Weights of a small self-supervised image encoder: arch vit, 24.0 epochs.
Rows from block 3 of a small self-supervised image encoder, named by matrix and row number. Rows with one number belong to one neuron. Each number is 50 + 12 x the weight over its row's rms, rounded and kept within 0 to 99. All counts start at 0.
After each neuron's rows are labels from the 100 images, of 14976, where the neuron reaches its highest value: "colour at peak" is the nearest of a few named colours to the mean colour under the peak. Only what is clearly more common there than usual is listed. The data: crops of objects in photos (Visual Genome). In brackets: how many of the 100.
# fc1: MLP up (model.blocks.3.mlp.fc1.weight, 384x128), inputs 0-127
# fc2: MLP down (model.blocks.3.mlp.fc2.weight, 128x384, transposed), outputs 0-127

fc1.291:50 23 40 45 36 51 35 45 34 41 49 52 48 46 48 47 48 30 46 49 70 56 61 21 48 33 56 41 60 51 46 41 57 68 52 61 42 39 36 61 46 39 62 70 34 42 32 40 42 51 46 58 38 20 83 45 36 44 73 57 41 54 51 33 53 38 46 44 42 56 32 55 51 54 41 63 51 37 65 48 66 36 68 68 34 68 51 44 67 30 60 43 58 43 44 70 61 60 50 48 48 60 41 46 57 61 59 48 48 60 50 51 66 49 60 76 58 35 55 50 78 61 39 53 69 52 71 58
fc2.291:48 62 55 46 59 52 57 56 73 53 46 29 43 57 54 65 49 51 56 52 53 45 64 79 52 50 64 45 17 72 41 60 43 41 52 29 59 59 66 47 49 62 50 39 69 55 59 50 50 43 49 16 45 58 38 65 38 54 40 51 66 41 52 61 47 38 59 43 65 50 68 40 56 32 52 55 39 58 53 70 48 52 36 65 67 40 56 63 38 76 47 49 39 31 45 48 43 41 56 51 47 31 49 72 54 48 57 34 61 49 41 57 54 42 55 29 37 56 27 71 27 36 40 60 46 48 19 57
colour at peak: white (33)

fc1.223:51 51 55 44 59 69 39 58 52 48 37 66 60 63 29 43 51 53 46 57 22 70 41 50 63 41 38 46 43 65 46 46 50 52 60 40 50 46 65 52 55 63 54 53 54 62 41 66 49 40 36 73 66 34 43 55 48 62 59 44 46 43 49 34 38 56 43 49 42 50 61 64 50 63 41 65 33 18 39 57 63 65 41 45 43 33 50 42 69 55 37 59 64 31 55 99 61 52 66 21 48 54 62 43 60 63 37 67 43 40 49 57 43 27 52 44 51 53 59 50 48 47 47 63 32 28 51 60
fc2.223:39 67 29 58 51 46 62 49 44 33 54 48 41 52 65 57 44 54 70 45 54 42 52 40 51 52 65 41 39 45 29 39 43 56 31 65 43 72 49 43 58 75 67 41 60 25 75 35 74 45 74 32 42 52 35 33 39 62 33 55 47 62 54 30 39 52 45 46 49 56 51 38 35 44 53 68 57 50 75 58 49 47 40 69 55 59 60 77 36 37 60 35 48 58 30 48 24 33 58 42 46 51 47 52 40 50 66 67 67 44 51 48 48 45 51 51 32 45 39 56 45 66 51 54 60 65 69 43
colour at peak: black (56)

fc1.106:58 63 64 39 75 49 58 43 50 49 53 60 59 39 37 38 62 37 47 49 51 44 47 59 33 65 41 41 45 61 78 50 66 48 48 52 43 66 48 67 30 32 66 25 50 58 38 64 40 63 35 45 38 29 40 50 60 47 52 49 71 54 65 55 41 49 39 31 51 43 52 34 32 71 68 34 58 51 31 74 57 61 30 59 37 48 53 44 36 36 48 38 40 63 48 45 54 41 63 78 62 43 48 53 64 46 60 54 32 44 59 41 38 64 29 41 41 40 57 37 50 69 42 41 39 64 71 45
fc2.106:40 47 49 49 33 44 50 51 39 51 61 34 62 67 66 70 60 52 54 34 43 36 36 26 46 43 51 40 34 72 38 51 65 32 35 58 47 54 44 37 64 44 14 57 51 51 58 39 47 53 61 62 47 69 52 37 65 36 45 54 57 27 48 49 52 52 33 37 45 73 71 60 57 54 23 72 41 61 51 58 60 54 66 61 51 58 55 60 64 45 20 36 52 51 55 54 55 67 55 37 46 56 43 44 43 58 44 31 54 60 59 57 58 36 69 72 66 46 43 44 50 43 68 56 51 46 53 23
colour at peak: brown (63)

fc1.375:55 52 41 40 40 62 43 29 37 27 55 45 56 65 61 75 42 47 63 47 47 50 63 46 53 56 29 50 52 43 23 67 56 74 53 36 63 38 54 42 61 37 69 17 53 43 51 62 53 60 35 47 59 55 42 55 35 58 51 47 50 41 37 61 81 61 42 53 57 59 43 35 67 60 55 45 60 53 38 77 58 39 48 70 44 55 75 41 62 53 65 46 60 37 52 53 35 37 60 65 42 35 53 44 42 24 59 33 62 32 50 47 36 30 54 40 35 32 49 48 40 46 58 50 66 56 44 62
fc2.375:55 44 49 66 60 46 50 52 59 38 48 18 42 65 67 52 62 69 43 67 54 50 60 44 52 53 29 43 48 77 42 39 22 61 59 78 53 75 50 47 50 52 60 55 49 40 63 37 61 48 66 44 48 33 68 38 54 43 66 33 37 50 46 31 44 56 28 57 41 43 36 49 40 40 51 39 60 33 50 38 38 45 41 31 65 52 24 47 53 68 58 55 48 58 56 46 54 57 59 50 35 52 41 71 71 77 45 60 55 39 50 45 37 42 48 69 38 51 30 43 59 32 58 65 49 40 43 63
colour at peak: green (32)

fc1.80:58 53 32 43 28 48 51 52 54 47 50 47 52 43 44 42 66 19 64 68 45 60 70 54 43 48 60 31 64 64 56 52 38 15 43 69 67 50 56 46 40 44 44 35 47 59 51 43 37 50 49 60 63 34 66 51 72 41 65 23 45 66 50 28 52 29 30 53 57 61 64 42 60 51 56 84 73 35 50 67 44 36 63 54 55 38 66 48 51 43 53 63 46 49 51 41 35 52 48 54 61 34 48 40 50 50 33 39 58 52 53 36 57 70 46 37 63 57 58 55 31 39 47 58 44 43 62 36
fc2.80:29 43 55 62 55 41 51 55 35 53 52 41 64 54 48 49 59 66 43 43 55 50 20 36 23 72 41 46 49 38 48 58 50 50 62 54 34 61 35 61 55 63 54 36 28 41 54 54 59 43 54 49 29 56 43 57 46 50 43 63 63 31 62 43 43 43 67 36 49 78 54 52 31 68 51 19 38 63 43 42 68 57 54 55 42 73 29 41 58 48 27 35 72 46 46 63 38 58 73 43 54 56 49 46 46 74 76 40 59 48 44 54 33 57 67 68 48 54 40 45 45 68 55 64 58 52 47 45
colour at peak: black (44)

fc1.347:58 52 43 45 47 63 41 65 47 62 63 45 50 51 42 36 38 39 57 66 52 52 50 43 41 75 44 53 36 35 60 47 48 43 47 34 19 59 70 38 44 29 51 66 58 20 55 60 60 49 59 67 59 50 42 68 45 40 48 83 59 55 38 33 42 52 66 34 50 49 38 39 82 47 60 42 55 63 40 53 51 47 54 38 52 61 37 59 44 44 55 47 48 63 58 52 32 61 40 63 42 21 52 33 55 60 51 84 59 30 63 57 55 57 54 45 55 38 55 59 57 47 35 65 53 68 27 45
fc2.347:49 41 42 45 65 30 56 47 51 57 42 75 65 76 56 31 48 39 65 42 48 65 49 54 62 53 29 60 62 56 39 53 55 61 57 76 46 24 47 48 54 66 49 47 65 54 49 37 34 51 23 50 45 59 39 37 64 62 50 46 53 60 41 81 54 39 42 50 45 54 33 56 48 61 33 56 49 67 48 38 40 57 41 54 43 53 70 31 41 53 32 50 37 45 58 42 59 40 41 52 68 69 46 50 34 54 52 40 29 64 49 51 67 69 19 35 51 69 66 37 43 51 56 30 52 39 64 62
colour at peak: red (28)

fc1.28:44 59 74 63 48 37 52 52 52 34 33 72 63 51 62 32 53 53 52 43 37 58 66 59 52 41 45 46 56 54 49 34 37 53 35 49 58 50 59 45 46 52 42 64 58 45 41 54 63 45 33 63 30 58 57 61 46 59 52 46 55 71 45 45 30 48 42 51 43 58 47 47 85 60 04 42 50 61 48 49 51 56 62 32 61 45 33 54 55 60 57 68 57 46 36 47 40 57 36 55 32 72 41 20 56 53 39 33 48 58 26 33 74 41 58 53 68 62 40 53 61 51 57 49 49 54 25 61
fc2.28:46 38 10 40 52 57 58 43 51 55 53 38 40 40 43 67 54 46 51 63 60 28 53 46 50 51 61 59 45 30 48 72 57 26 65 49 49 52 44 54 48 61 53 55 44 56 53 38 46 49 42 61 44 43 41 59 55 57 38 65 65 39 43 62 68 29 47 55 59 53 35 61 42 46 90 53 36 35 53 37 30 58 33 70 70 42 56 43 39 48 62 44 51 66 63 51 80 62 40 42 63 33 47 47 39 42 46 49 74 49 55 66 39 70 42 39 30 30 41 49 50 48 61 32 55 50 68 46
colour at peak: white (35); pink (28)

fc1.360:48 56 34 52 53 54 38 54 61 51 57 45 55 38 59 54 31 30 41 41 72 62 79 58 41 53 48 49 71 73 39 50 55 53 44 49 55 58 36 52 43 63 41 55 46 65 50 62 66 48 49 42 37 49 51 47 26 52 54 37 42 50 55 16 45 63 35 25 64 50 65 36 62 57 47 53 41 58 60 52 29 47 68 48 43 48 51 42 42 70 76 65 30 64 71 36 32 36 51 52 35 63 51 56 46 57 37 64 49 42 82 38 61 39 62 46 67 32 48 37 48 42 59 37 29 49 60 49
fc2.360:59 49 68 45 56 58 70 48 56 45 46 42 63 65 50 33 70 62 47 75 22 70 44 46 38 49 59 42 50 30 62 33 53 48 34 34 71 42 65 51 54 65 40 58 47 47 44 47 46 36 69 44 48 49 52 38 72 44 44 63 68 56 37 43 64 34 48 62 43 47 69 36 55 63 42 62 49 43 33 48 45 48 51 59 54 65 41 31 55 51 40 36 53 49 31 51 57 39 52 29 57 40 37 41 53 65 60 70 63 38 09 59 45 61 27 30 55 52 58 58 39 58 55 52 43 57 66 64
colour at peak: pink (37)

fc1.255:46 43 53 59 34 58 34 45 54 57 36 26 51 71 70 48 79 50 47 49 62 38 54 48 55 62 42 50 52 52 32 36 55 46 56 55 54 50 62 26 59 75 39 66 36 61 57 53 56 38 50 73 68 51 53 58 57 45 48 63 60 42 30 64 51 52 48 54 38 40 41 60 34 45 38 56 27 50 13 36 39 37 61 38 72 77 46 61 41 44 60 61 46 62 50 52 69 48 70 41 45 59 26 67 54 59 57 41 52 55 55 63 58 32 43 51 76 52 32 45 55 58 31 45 51 52 49 54
fc2.255:45 64 43 60 32 49 60 46 61 61 40 71 42 41 59 35 58 44 62 55 50 64 67 29 37 44 56 57 48 44 60 61 40 72 46 42 49 40 51 74 55 38 55 31 45 51 36 41 43 51 61 33 31 24 63 50 30 62 48 62 31 58 70 50 59 54 28 46 58 59 34 54 71 53 59 45 69 53 75 67 43 49 45 54 45 56 36 51 56 57 58 33 55 52 34 76 52 41 25 65 43 41 50 45 51 33 43 65 48 43 37 37 60 65 52 41 42 74 49 31 75 40 57 33 47 42 61 48
colour at peak: pink (29); white (26)

fc1.298:59 54 60 59 45 68 58 44 28 42 31 44 32 63 43 55 46 39 47 75 35 53 20 56 61 43 61 50 72 47 59 38 42 50 35 35 56 59 48 54 53 46 68 64 51 41 66 45 47 39 43 54 43 46 53 50 59 52 86 55 65 40 54 72 34 57 63 46 56 69 51 60 59 44 64 48 54 54 30 64 70 35 45 37 46 28 53 57 65 35 37 20 60 38 30 55 67 38 47 57 32 45 63 53 37 47 47 71 41 56 73 41 53 54 54 50 54 40 57 35 43 57 55 38 68 61 65 53
fc2.298:46 43 54 36 48 57 43 59 48 62 55 74 59 54 43 43 62 64 65 20 39 41 38 57 51 15 66 49 30 41 34 37 70 35 56 64 55 51 51 60 47 62 58 38 50 58 42 56 60 44 53 44 65 53 50 52 44 31 48 57 60 43 37 58 47 52 44 48 43 26 43 79 61 65 73 58 61 36 46 76 38 79 63 51 55 47 45 50 55 61 61 53 39 46 49 49 47 43 48 50 38 30 45 64 36 56 67 43 54 45 61 66 70 43 52 68 50 40 36 47 48 40 35 57 34 29 79 45
colour at peak: black (77)

fc1.101:44 53 39 78 39 56 48 57 47 45 50 59 41 42 56 34 50 38 61 45 74 49 35 41 65 50 55 54 42 42 63 48 28 25 51 72 64 66 53 20 52 35 41 40 48 50 49 54 40 60 50 64 62 60 52 30 30 30 39 49 57 56 62 22 55 47 60 41 50 52 47 61 51 55 54 44 23 55 65 26 57 74 43 59 47 54 51 53 45 54 50 48 35 71 63 38 54 68 63 50 37 59 43 58 50 64 37 33 50 67 34 56 54 37 66 51 51 76 33 59 71 58 41 56 54 40 37 68
fc2.101:67 52 30 36 49 49 33 32 34 55 62 35 39 44 37 47 47 59 50 31 25 43 49 44 57 41 44 40 41 68 67 48 38 49 49 39 54 38 46 73 38 63 55 37 63 54 64 58 54 59 76 39 31 63 62 64 59 51 60 65 61 37 46 76 76 54 45 61 32 31 30 49 62 42 34 52 74 42 54 74 48 66 48 69 59 38 33 38 61 31 46 74 42 51 49 52 57 36 48 46 43 36 51 57 61 37 52 63 71 42 63 54 54 45 46 41 57 35 45 42 46 40 47 47 49 36 47 59
colour at peak: grey (79)

fc1.275:59 41 51 39 47 73 52 44 57 49 61 64 48 55 37 61 57 37 38 44 64 68 72 21 30 47 56 67 46 34 58 22 37 25 57 51 47 58 54 51 59 48 63 44 67 61 46 42 63 53 39 52 40 39 59 42 39 41 52 71 48 57 42 55 35 40 50 44 56 42 53 43 47 54 45 60 51 55 46 62 69 53 52 69 51 71 51 66 81 54 49 67 54 48 38 64 63 52 41 63 24 39 50 63 46 48 61 53 68 56 55 57 45 33 71 44 16 38 33 56 53 52 46 45 58 82 39 65
fc2.275:58 51 43 51 51 62 37 27 68 49 45 37 46 56 30 63 38 55 55 38 45 46 53 65 72 57 61 53 19 55 56 56 58 52 41 43 43 66 70 54 63 67 45 35 28 47 55 37 45 58 63 52 36 35 63 52 34 52 43 27 55 50 54 35 42 57 55 51 57 61 67 50 39 52 53 76 44 46 76 38 60 45 49 45 69 49 46 60 47 61 55 60 51 49 51 47 32 57 45 31 40 49 59 74 65 50 57 26 60 47 56 56 67 32 49 47 84 53 32 36 51 49 49 39 56 24 24 35
colour at peak: white (65)

fc1.116:57 52 70 26 37 61 61 61 57 50 34 37 43 50 31 42 67 51 76 74 59 63 61 50 41 59 45 33 62 51 47 56 40 61 37 49 54 50 49 53 45 54 80 52 61 56 76 43 36 34 43 58 41 59 49 75 57 38 61 64 53 47 37 39 59 47 54 31 33 28 56 68 61 51 62 62 64 32 42 36 65 37 51 38 50 57 54 46 60 17 39 49 38 58 38 59 65 36 60 51 37 32 42 49 42 36 51 53 69 64 60 43 59 52 38 62 53 49 41 37 52 63 46 26 47 39 47 44
fc2.116:53 58 53 43 30 65 36 35 52 47 74 53 57 48 48 62 32 36 50 54 47 49 17 61 33 45 52 39 46 56 55 53 56 46 37 52 54 38 78 40 62 42 35 64 48 37 51 57 40 75 69 50 57 43 63 24 54 36 52 27 42 40 69 57 46 60 58 38 47 52 47 60 61 56 42 65 53 48 51 81 66 68 62 66 39 30 65 39 59 72 57 28 71 38 39 33 42 55 43 51 55 47 53 49 44 56 49 56 31 57 47 62 50 28 55 47 48 58 50 65 53 64 67 31 38 42 67 48
colour at peak: brown (62)

fc1.248:35 60 41 65 61 67 59 15 67 36 45 43 40 61 49 61 54 46 40 70 40 66 51 69 42 41 33 75 56 31 53 22 53 31 51 55 42 39 45 46 47 60 46 39 42 61 42 47 71 54 58 53 38 56 46 43 43 44 41 76 31 46 72 55 72 42 36 66 54 65 54 52 34 53 36 53 44 59 35 72 61 32 48 63 59 52 59 36 46 66 44 21 57 53 45 63 55 67 32 59 38 51 71 64 45 70 58 60 36 39 51 58 57 44 55 52 41 54 38 55 52 44 63 55 44 52 43 52
fc2.248:66 36 42 43 29 51 33 37 36 38 33 85 42 40 55 55 41 57 49 48 44 39 56 52 64 45 54 50 30 41 40 56 19 39 38 51 47 50 40 48 40 52 47 66 64 50 56 56 75 60 59 53 38 34 32 60 56 57 33 30 72 47 67 63 41 56 53 51 42 36 53 61 42 52 52 51 43 37 61 74 58 53 52 46 35 79 49 53 35 21 50 36 46 78 64 44 54 63 58 52 51 49 41 63 40 62 40 54 52 37 48 59 55 53 54 69 56 35 42 71 47 47 22 56 62 50 51 61
colour at peak: black (80)

fc1.6:58 67 45 64 45 64 42 73 55 45 59 44 57 63 49 75 63 48 48 38 43 49 51 32 49 57 58 39 73 50 36 34 59 57 46 49 36 53 65 51 38 51 53 42 61 32 46 63 64 35 51 62 45 50 37 46 32 28 60 58 44 34 40 56 56 42 51 50 62 79 55 53 62 18 64 56 62 86 56 57 50 36 57 45 43 45 55 44 58 41 44 48 53 50 26 54 39 37 53 36 49 60 65 40 41 51 38 33 42 39 41 71 37 53 63 35 22 37 56 45 39 44 66 49 56 53 81 50
fc2.6:46 34 66 59 51 24 51 23 48 48 38 47 37 29 41 36 49 58 45 63 51 74 64 53 53 62 48 59 46 42 39 60 42 45 59 47 48 62 31 64 63 57 45 66 42 62 62 33 46 63 50 49 56 47 65 48 59 38 65 45 67 53 61 49 51 59 40 62 56 24 51 47 50 64 44 52 32 22 45 50 70 69 58 50 65 65 50 59 52 42 51 53 45 59 54 44 54 51 46 54 38 55 63 44 46 47 71 69 55 74 40 31 53 48 36 61 94 52 51 36 41 45 37 61 50 21 36 39
colour at peak: pink (39)

fc1.317:53 46 54 62 54 29 46 37 44 40 77 41 44 30 42 45 68 50 54 63 42 50 47 38 41 59 57 36 46 54 58 50 38 39 43 42 45 63 76 44 74 72 44 41 51 46 51 47 57 59 20 55 58 44 50 43 27 69 39 45 59 57 59 44 60 67 55 50 63 55 86 26 66 69 58 27 39 38 33 67 46 56 49 74 38 42 48 41 44 50 55 42 52 40 64 42 53 38 47 68 56 52 41 54 56 53 50 61 53 38 70 34 55 55 54 66 42 48 54 50 23 30 58 50 57 29 70 52
fc2.317:42 59 49 56 37 56 44 61 43 58 46 53 76 57 52 49 36 56 60 39 73 41 42 44 69 41 48 57 36 47 39 30 64 55 50 38 40 41 57 79 32 31 67 34 21 63 54 55 43 45 66 40 49 63 58 52 61 41 53 45 44 52 43 52 35 59 44 47 59 43 41 53 37 52 55 74 48 56 64 51 44 40 63 48 55 67 42 68 29 54 63 59 55 47 49 66 32 51 69 24 47 42 47 35 60 48 47 58 43 45 25 70 49 34 66 43 66 44 60 56 72 77 52 55 28 66 34 38
colour at peak: pink (31)

fc1.234:52 62 32 40 61 30 31 46 53 50 44 68 41 50 33 35 36 55 70 53 60 52 47 28 34 50 69 32 53 65 37 61 37 49 55 63 27 34 51 49 37 63 53 57 56 53 40 65 55 59 45 32 43 58 50 49 64 50 51 54 82 45 51 42 59 33 60 51 52 61 39 30 56 57 27 43 23 59 54 53 51 63 81 55 39 58 50 64 36 48 63 54 74 61 55 50 60 56 49 61 43 44 42 27 56 30 38 41 47 53 52 64 41 56 68 62 70 40 47 52 49 61 59 25 44 70 43 55
fc2.234:56 26 55 37 40 47 45 50 67 39 53 48 61 54 42 46 63 33 57 46 42 44 73 60 68 54 61 44 58 61 50 52 55 38 54 58 40 55 57 43 64 45 30 35 47 46 66 65 68 28 33 53 35 55 46 38 68 58 63 49 39 49 55 36 26 56 51 34 57 66 47 66 24 49 44 49 64 28 26 60 35 51 44 49 54 48 57 43 60 62 44 38 59 51 44 54 48 55 39 80 52 46 52 67 62 69 59 38 37 45 47 45 44 36 41 41 46 45 40 76 76 44 26 85 45 52 60 61
colour at peak: pink (44)

fc1.257:49 43 44 61 44 45 50 55 46 41 83 71 35 54 31 36 49 47 39 36 45 45 50 49 37 49 53 44 55 49 70 51 45 33 45 61 39 59 73 44 52 40 36 53 62 49 38 33 73 65 32 39 64 62 32 38 46 65 40 43 54 70 49 51 65 28 66 27 53 61 38 50 36 46 51 43 43 39 75 45 36 55 45 59 40 41 51 34 51 55 73 67 71 71 56 56 75 39 63 61 32 31 34 52 48 38 48 55 46 48 53 41 37 66 35 45 60 48 53 69 40 60 48 40 43 71 55 52
fc2.257:43 52 48 61 53 36 50 48 59 74 39 40 62 54 51 52 45 56 42 36 39 55 46 43 49 56 46 40 78 25 47 50 56 55 45 76 41 48 39 65 54 58 55 39 33 46 55 63 34 45 56 34 59 49 42 52 65 38 31 32 57 35 75 44 51 51 45 66 31 39 47 52 68 47 43 61 59 57 53 57 62 85 50 56 64 26 57 56 57 58 33 45 41 59 43 47 29 75 52 50 56 38 68 39 46 54 40 66 40 36 39 45 47 49 27 49 77 72 16 62 58 55 59 47 60 45 45 49
colour at peak: pink (39)

fc1.52:42 58 45 49 48 54 34 40 40 43 53 42 58 44 62 69 52 67 45 51 52 45 40 31 46 47 38 57 59 69 44 50 51 51 52 40 41 42 39 42 61 28 65 24 45 66 44 53 46 66 57 51 60 39 66 57 46 60 56 28 47 38 49 42 49 52 41 54 57 51 19 50 46 50 70 64 56 39 22 21 63 21 53 48 67 47 63 64 60 61 60 37 62 52 53 70 46 66 33 55 61 52 55 49 40 35 44 36 73 36 56 60 52 51 59 52 44 41 52 47 60 12 45 77 42 38 67 62
fc2.52:44 46 50 70 47 28 56 55 44 44 23 42 44 58 55 59 40 45 43 43 45 45 58 66 43 66 50 30 55 37 29 68 39 61 32 38 54 41 57 39 61 49 54 55 62 46 40 43 50 41 60 43 58 58 35 61 44 48 59 43 55 69 49 67 53 45 53 38 51 52 52 55 45 54 42 26 38 59 94 55 23 74 41 38 23 45 49 45 79 60 54 54 74 50 46 37 43 42 65 42 49 50 53 58 65 59 37 58 49 61 51 38 32 71 75 43 64 40 50 49 50 70 56 46 62 61 34 51
colour at peak: brown (64)

fc1.78:57 44 55 64 60 62 17 44 68 61 67 49 44 59 55 51 65 42 42 53 29 73 43 58 33 58 51 48 38 62 42 52 51 35 50 57 48 49 65 40 62 36 35 41 39 44 44 52 45 49 59 53 63 42 51 61 57 70 39 67 48 51 39 59 59 57 21 49 55 37 62 52 51 47 76 70 67 32 42 45 51 43 42 42 50 66 45 63 55 34 34 58 33 48 52 49 55 40 49 50 60 55 50 58 27 49 33 60 68 50 47 45 29 44 13 63 60 49 26 30 57 49 44 85 59 48 37 44
fc2.78:53 54 43 33 50 36 77 58 35 38 32 59 61 46 53 43 22 42 56 50 67 36 53 38 54 44 48 49 55 42 52 39 59 60 59 42 48 54 39 42 33 46 62 45 42 47 55 48 54 53 52 46 42 75 40 51 45 64 51 31 37 50 40 47 36 39 81 45 25 62 50 38 41 62 24 33 39 58 55 47 61 57 74 39 44 40 50 37 42 53 69 35 64 48 40 55 43 59 69 37 37 48 56 34 66 62 57 35 43 55 55 52 61 56 95 38 39 45 70 64 38 45 58 29 46 61 54 56
colour at peak: grey (63)

fc1.335:37 54 50 53 74 54 62 61 54 64 59 67 47 56 54 61 41 31 16 43 32 31 55 52 51 55 64 59 47 57 29 42 59 51 43 36 44 64 81 64 50 40 44 64 39 26 38 54 65 50 31 57 50 72 38 62 58 38 33 53 42 53 66 63 40 58 45 45 31 74 45 46 69 32 58 28 46 57 37 44 33 35 45 48 46 45 59 50 50 61 38 45 48 51 52 36 29 60 42 67 41 67 47 77 46 35 32 52 55 45 46 50 56 52 53 44 51 49 64 41 57 46 61 58 72 62 67 41
fc2.335:48 56 37 43 42 29 60 68 40 59 44 44 50 27 43 68 49 53 47 36 45 53 47 49 29 54 62 29 52 37 35 60 59 67 77 44 71 61 30 55 67 49 43 50 58 46 65 40 51 63 40 55 39 32 77 64 38 48 62 48 73 68 46 43 48 63 64 65 47 55 41 46 29 50 49 67 49 47 35 45 61 32 60 47 58 60 48 70 67 61 69 41 50 39 44 38 53 51 35 59 45 34 67 20 37 42 69 60 43 48 37 46 43 60 36 72 61 70 51 47 45 52 35 46 42 38 49 46
colour at peak: grey (73)

fc1.9:57 25 38 61 43 44 23 34 46 39 48 67 33 50 46 79 53 53 54 51 73 67 53 61 46 36 41 38 49 56 57 59 55 46 31 40 41 36 54 68 50 42 42 48 50 50 27 36 59 57 73 45 42 43 63 44 61 57 35 65 32 32 48 37 61 50 51 42 52 56 41 42 50 59 60 61 64 60 51 56 30 60 55 51 25 63 36 44 70 34 51 54 66 43 51 48 53 34 58 28 50 30 57 56 47 51 50 61 60 34 70 45 50 30 74 39 70 39 59 47 45 64 37 51 72 64 63 34
fc2.9:34 79 45 40 69 55 69 52 64 57 63 34 48 53 58 22 58 49 47 27 36 27 47 44 71 56 67 57 49 41 47 34 59 63 62 71 60 56 42 42 47 58 47 51 54 57 57 63 50 43 48 50 74 51 45 73 40 69 66 34 55 62 39 50 33 50 64 54 26 54 62 35 36 45 48 49 35 44 53 58 66 45 39 58 61 41 52 48 38 51 35 41 40 69 29 35 39 45 68 74 61 67 38 47 53 50 60 36 53 63 28 43 51 68 47 61 38 63 54 60 43 52 50 54 31 34 39 53
colour at peak: white (38)

fc1.4:56 47 34 40 56 39 68 40 53 49 45 19 46 51 56 28 49 52 48 46 33 58 57 51 40 39 46 32 47 38 42 47 44 71 25 67 47 59 31 62 58 67 50 53 38 36 46 57 50 42 44 59 60 66 68 59 51 57 48 60 48 53 33 40 28 49 61 65 83 36 47 52 50 53 53 53 62 46 33 42 66 30 53 29 35 52 49 58 56 63 49 63 51 39 55 33 47 57 47 23 46 58 58 51 36 78 59 56 52 53 68 71 38 42 83 54 46 40 42 34 43 38 34 68 57 45 56 40
fc2.4:24 50 42 60 44 56 52 60 38 63 68 59 61 46 45 55 30 65 49 41 31 56 39 39 62 58 57 61 31 43 56 56 49 41 67 36 40 34 41 41 48 37 39 54 41 43 72 47 62 61 32 47 50 79 43 29 30 47 71 51 30 61 60 58 53 39 44 52 36 43 65 70 43 34 63 63 59 45 41 60 54 69 54 76 73 22 57 37 56 64 48 62 46 52 28 45 42 56 46 53 52 45 63 57 59 45 38 67 36 48 47 60 79 55 49 28 56 36 50 41 51 53 41 43 40 61 46 38
colour at peak: grey (72)

fc1.136:44 31 49 54 64 49 41 55 45 57 56 69 53 86 52 58 57 48 46 19 69 28 46 40 47 43 38 44 50 53 41 39 68 69 29 44 28 40 35 44 64 52 60 54 72 49 54 52 35 49 54 50 40 39 22 45 35 45 51 35 48 60 65 58 65 44 65 35 65 64 59 51 43 48 44 37 36 64 52 67 25 66 26 66 46 62 48 47 53 46 51 46 43 41 35 54 53 59 58 73 76 39 70 50 59 47 47 56 62 48 42 42 48 59 40 51 26 42 46 63 48 55 48 29 55 63 55 53
fc2.136:39 60 53 40 59 36 37 33 60 39 49 56 49 32 38 57 37 57 55 63 45 54 57 59 42 70 50 56 48 58 42 47 41 40 48 60 67 74 46 62 38 53 47 21 17 58 69 38 55 43 44 39 79 63 64 44 33 41 42 56 60 46 41 27 43 65 52 56 49 14 56 53 61 37 79 47 57 48 56 52 62 54 45 63 22 63 53 50 47 40 44 59 35 49 50 29 55 53 49 40 63 55 41 41 50 46 60 38 59 42 67 56 50 42 57 75 72 57 42 53 62 51 56 70 47 37 49 36
colour at peak: pink (50)

fc1.344:40 42 40 36 71 63 21 59 47 46 52 49 65 52 59 42 42 47 36 59 54 51 53 40 65 57 43 38 40 63 39 57 55 60 50 54 50 47 38 47 88 64 70 43 56 33 53 48 56 44 54 64 45 46 47 33 51 44 71 68 37 64 34 58 42 61 48 56 46 57 62 54 51 67 44 58 29 29 39 50 45 53 61 46 47 59 58 17 75 60 54 64 62 41 47 74 38 52 51 36 51 46 42 48 34 47 61 49 62 30 38 61 58 30 81 62 54 23 55 43 51 50 60 46 55 56 28 44
fc2.344:43 78 44 48 39 60 58 50 50 55 67 49 36 53 44 52 51 47 40 37 45 58 49 65 62 30 58 46 34 43 55 52 61 52 43 51 47 62 55 28 55 45 34 61 38 34 50 40 51 38 56 53 28 62 49 50 58 56 49 28 63 56 61 35 57 45 60 59 30 61 47 24 48 33 61 50 79 60 43 58 54 48 51 80 42 42 59 80 40 47 27 37 36 68 41 62 41 54 82 38 63 55 61 74 50 45 47 58 51 49 53 52 43 51 44 35 30 58 37 63 51 42 24 48 61 71 62 52
colour at peak: white (55); pink (27)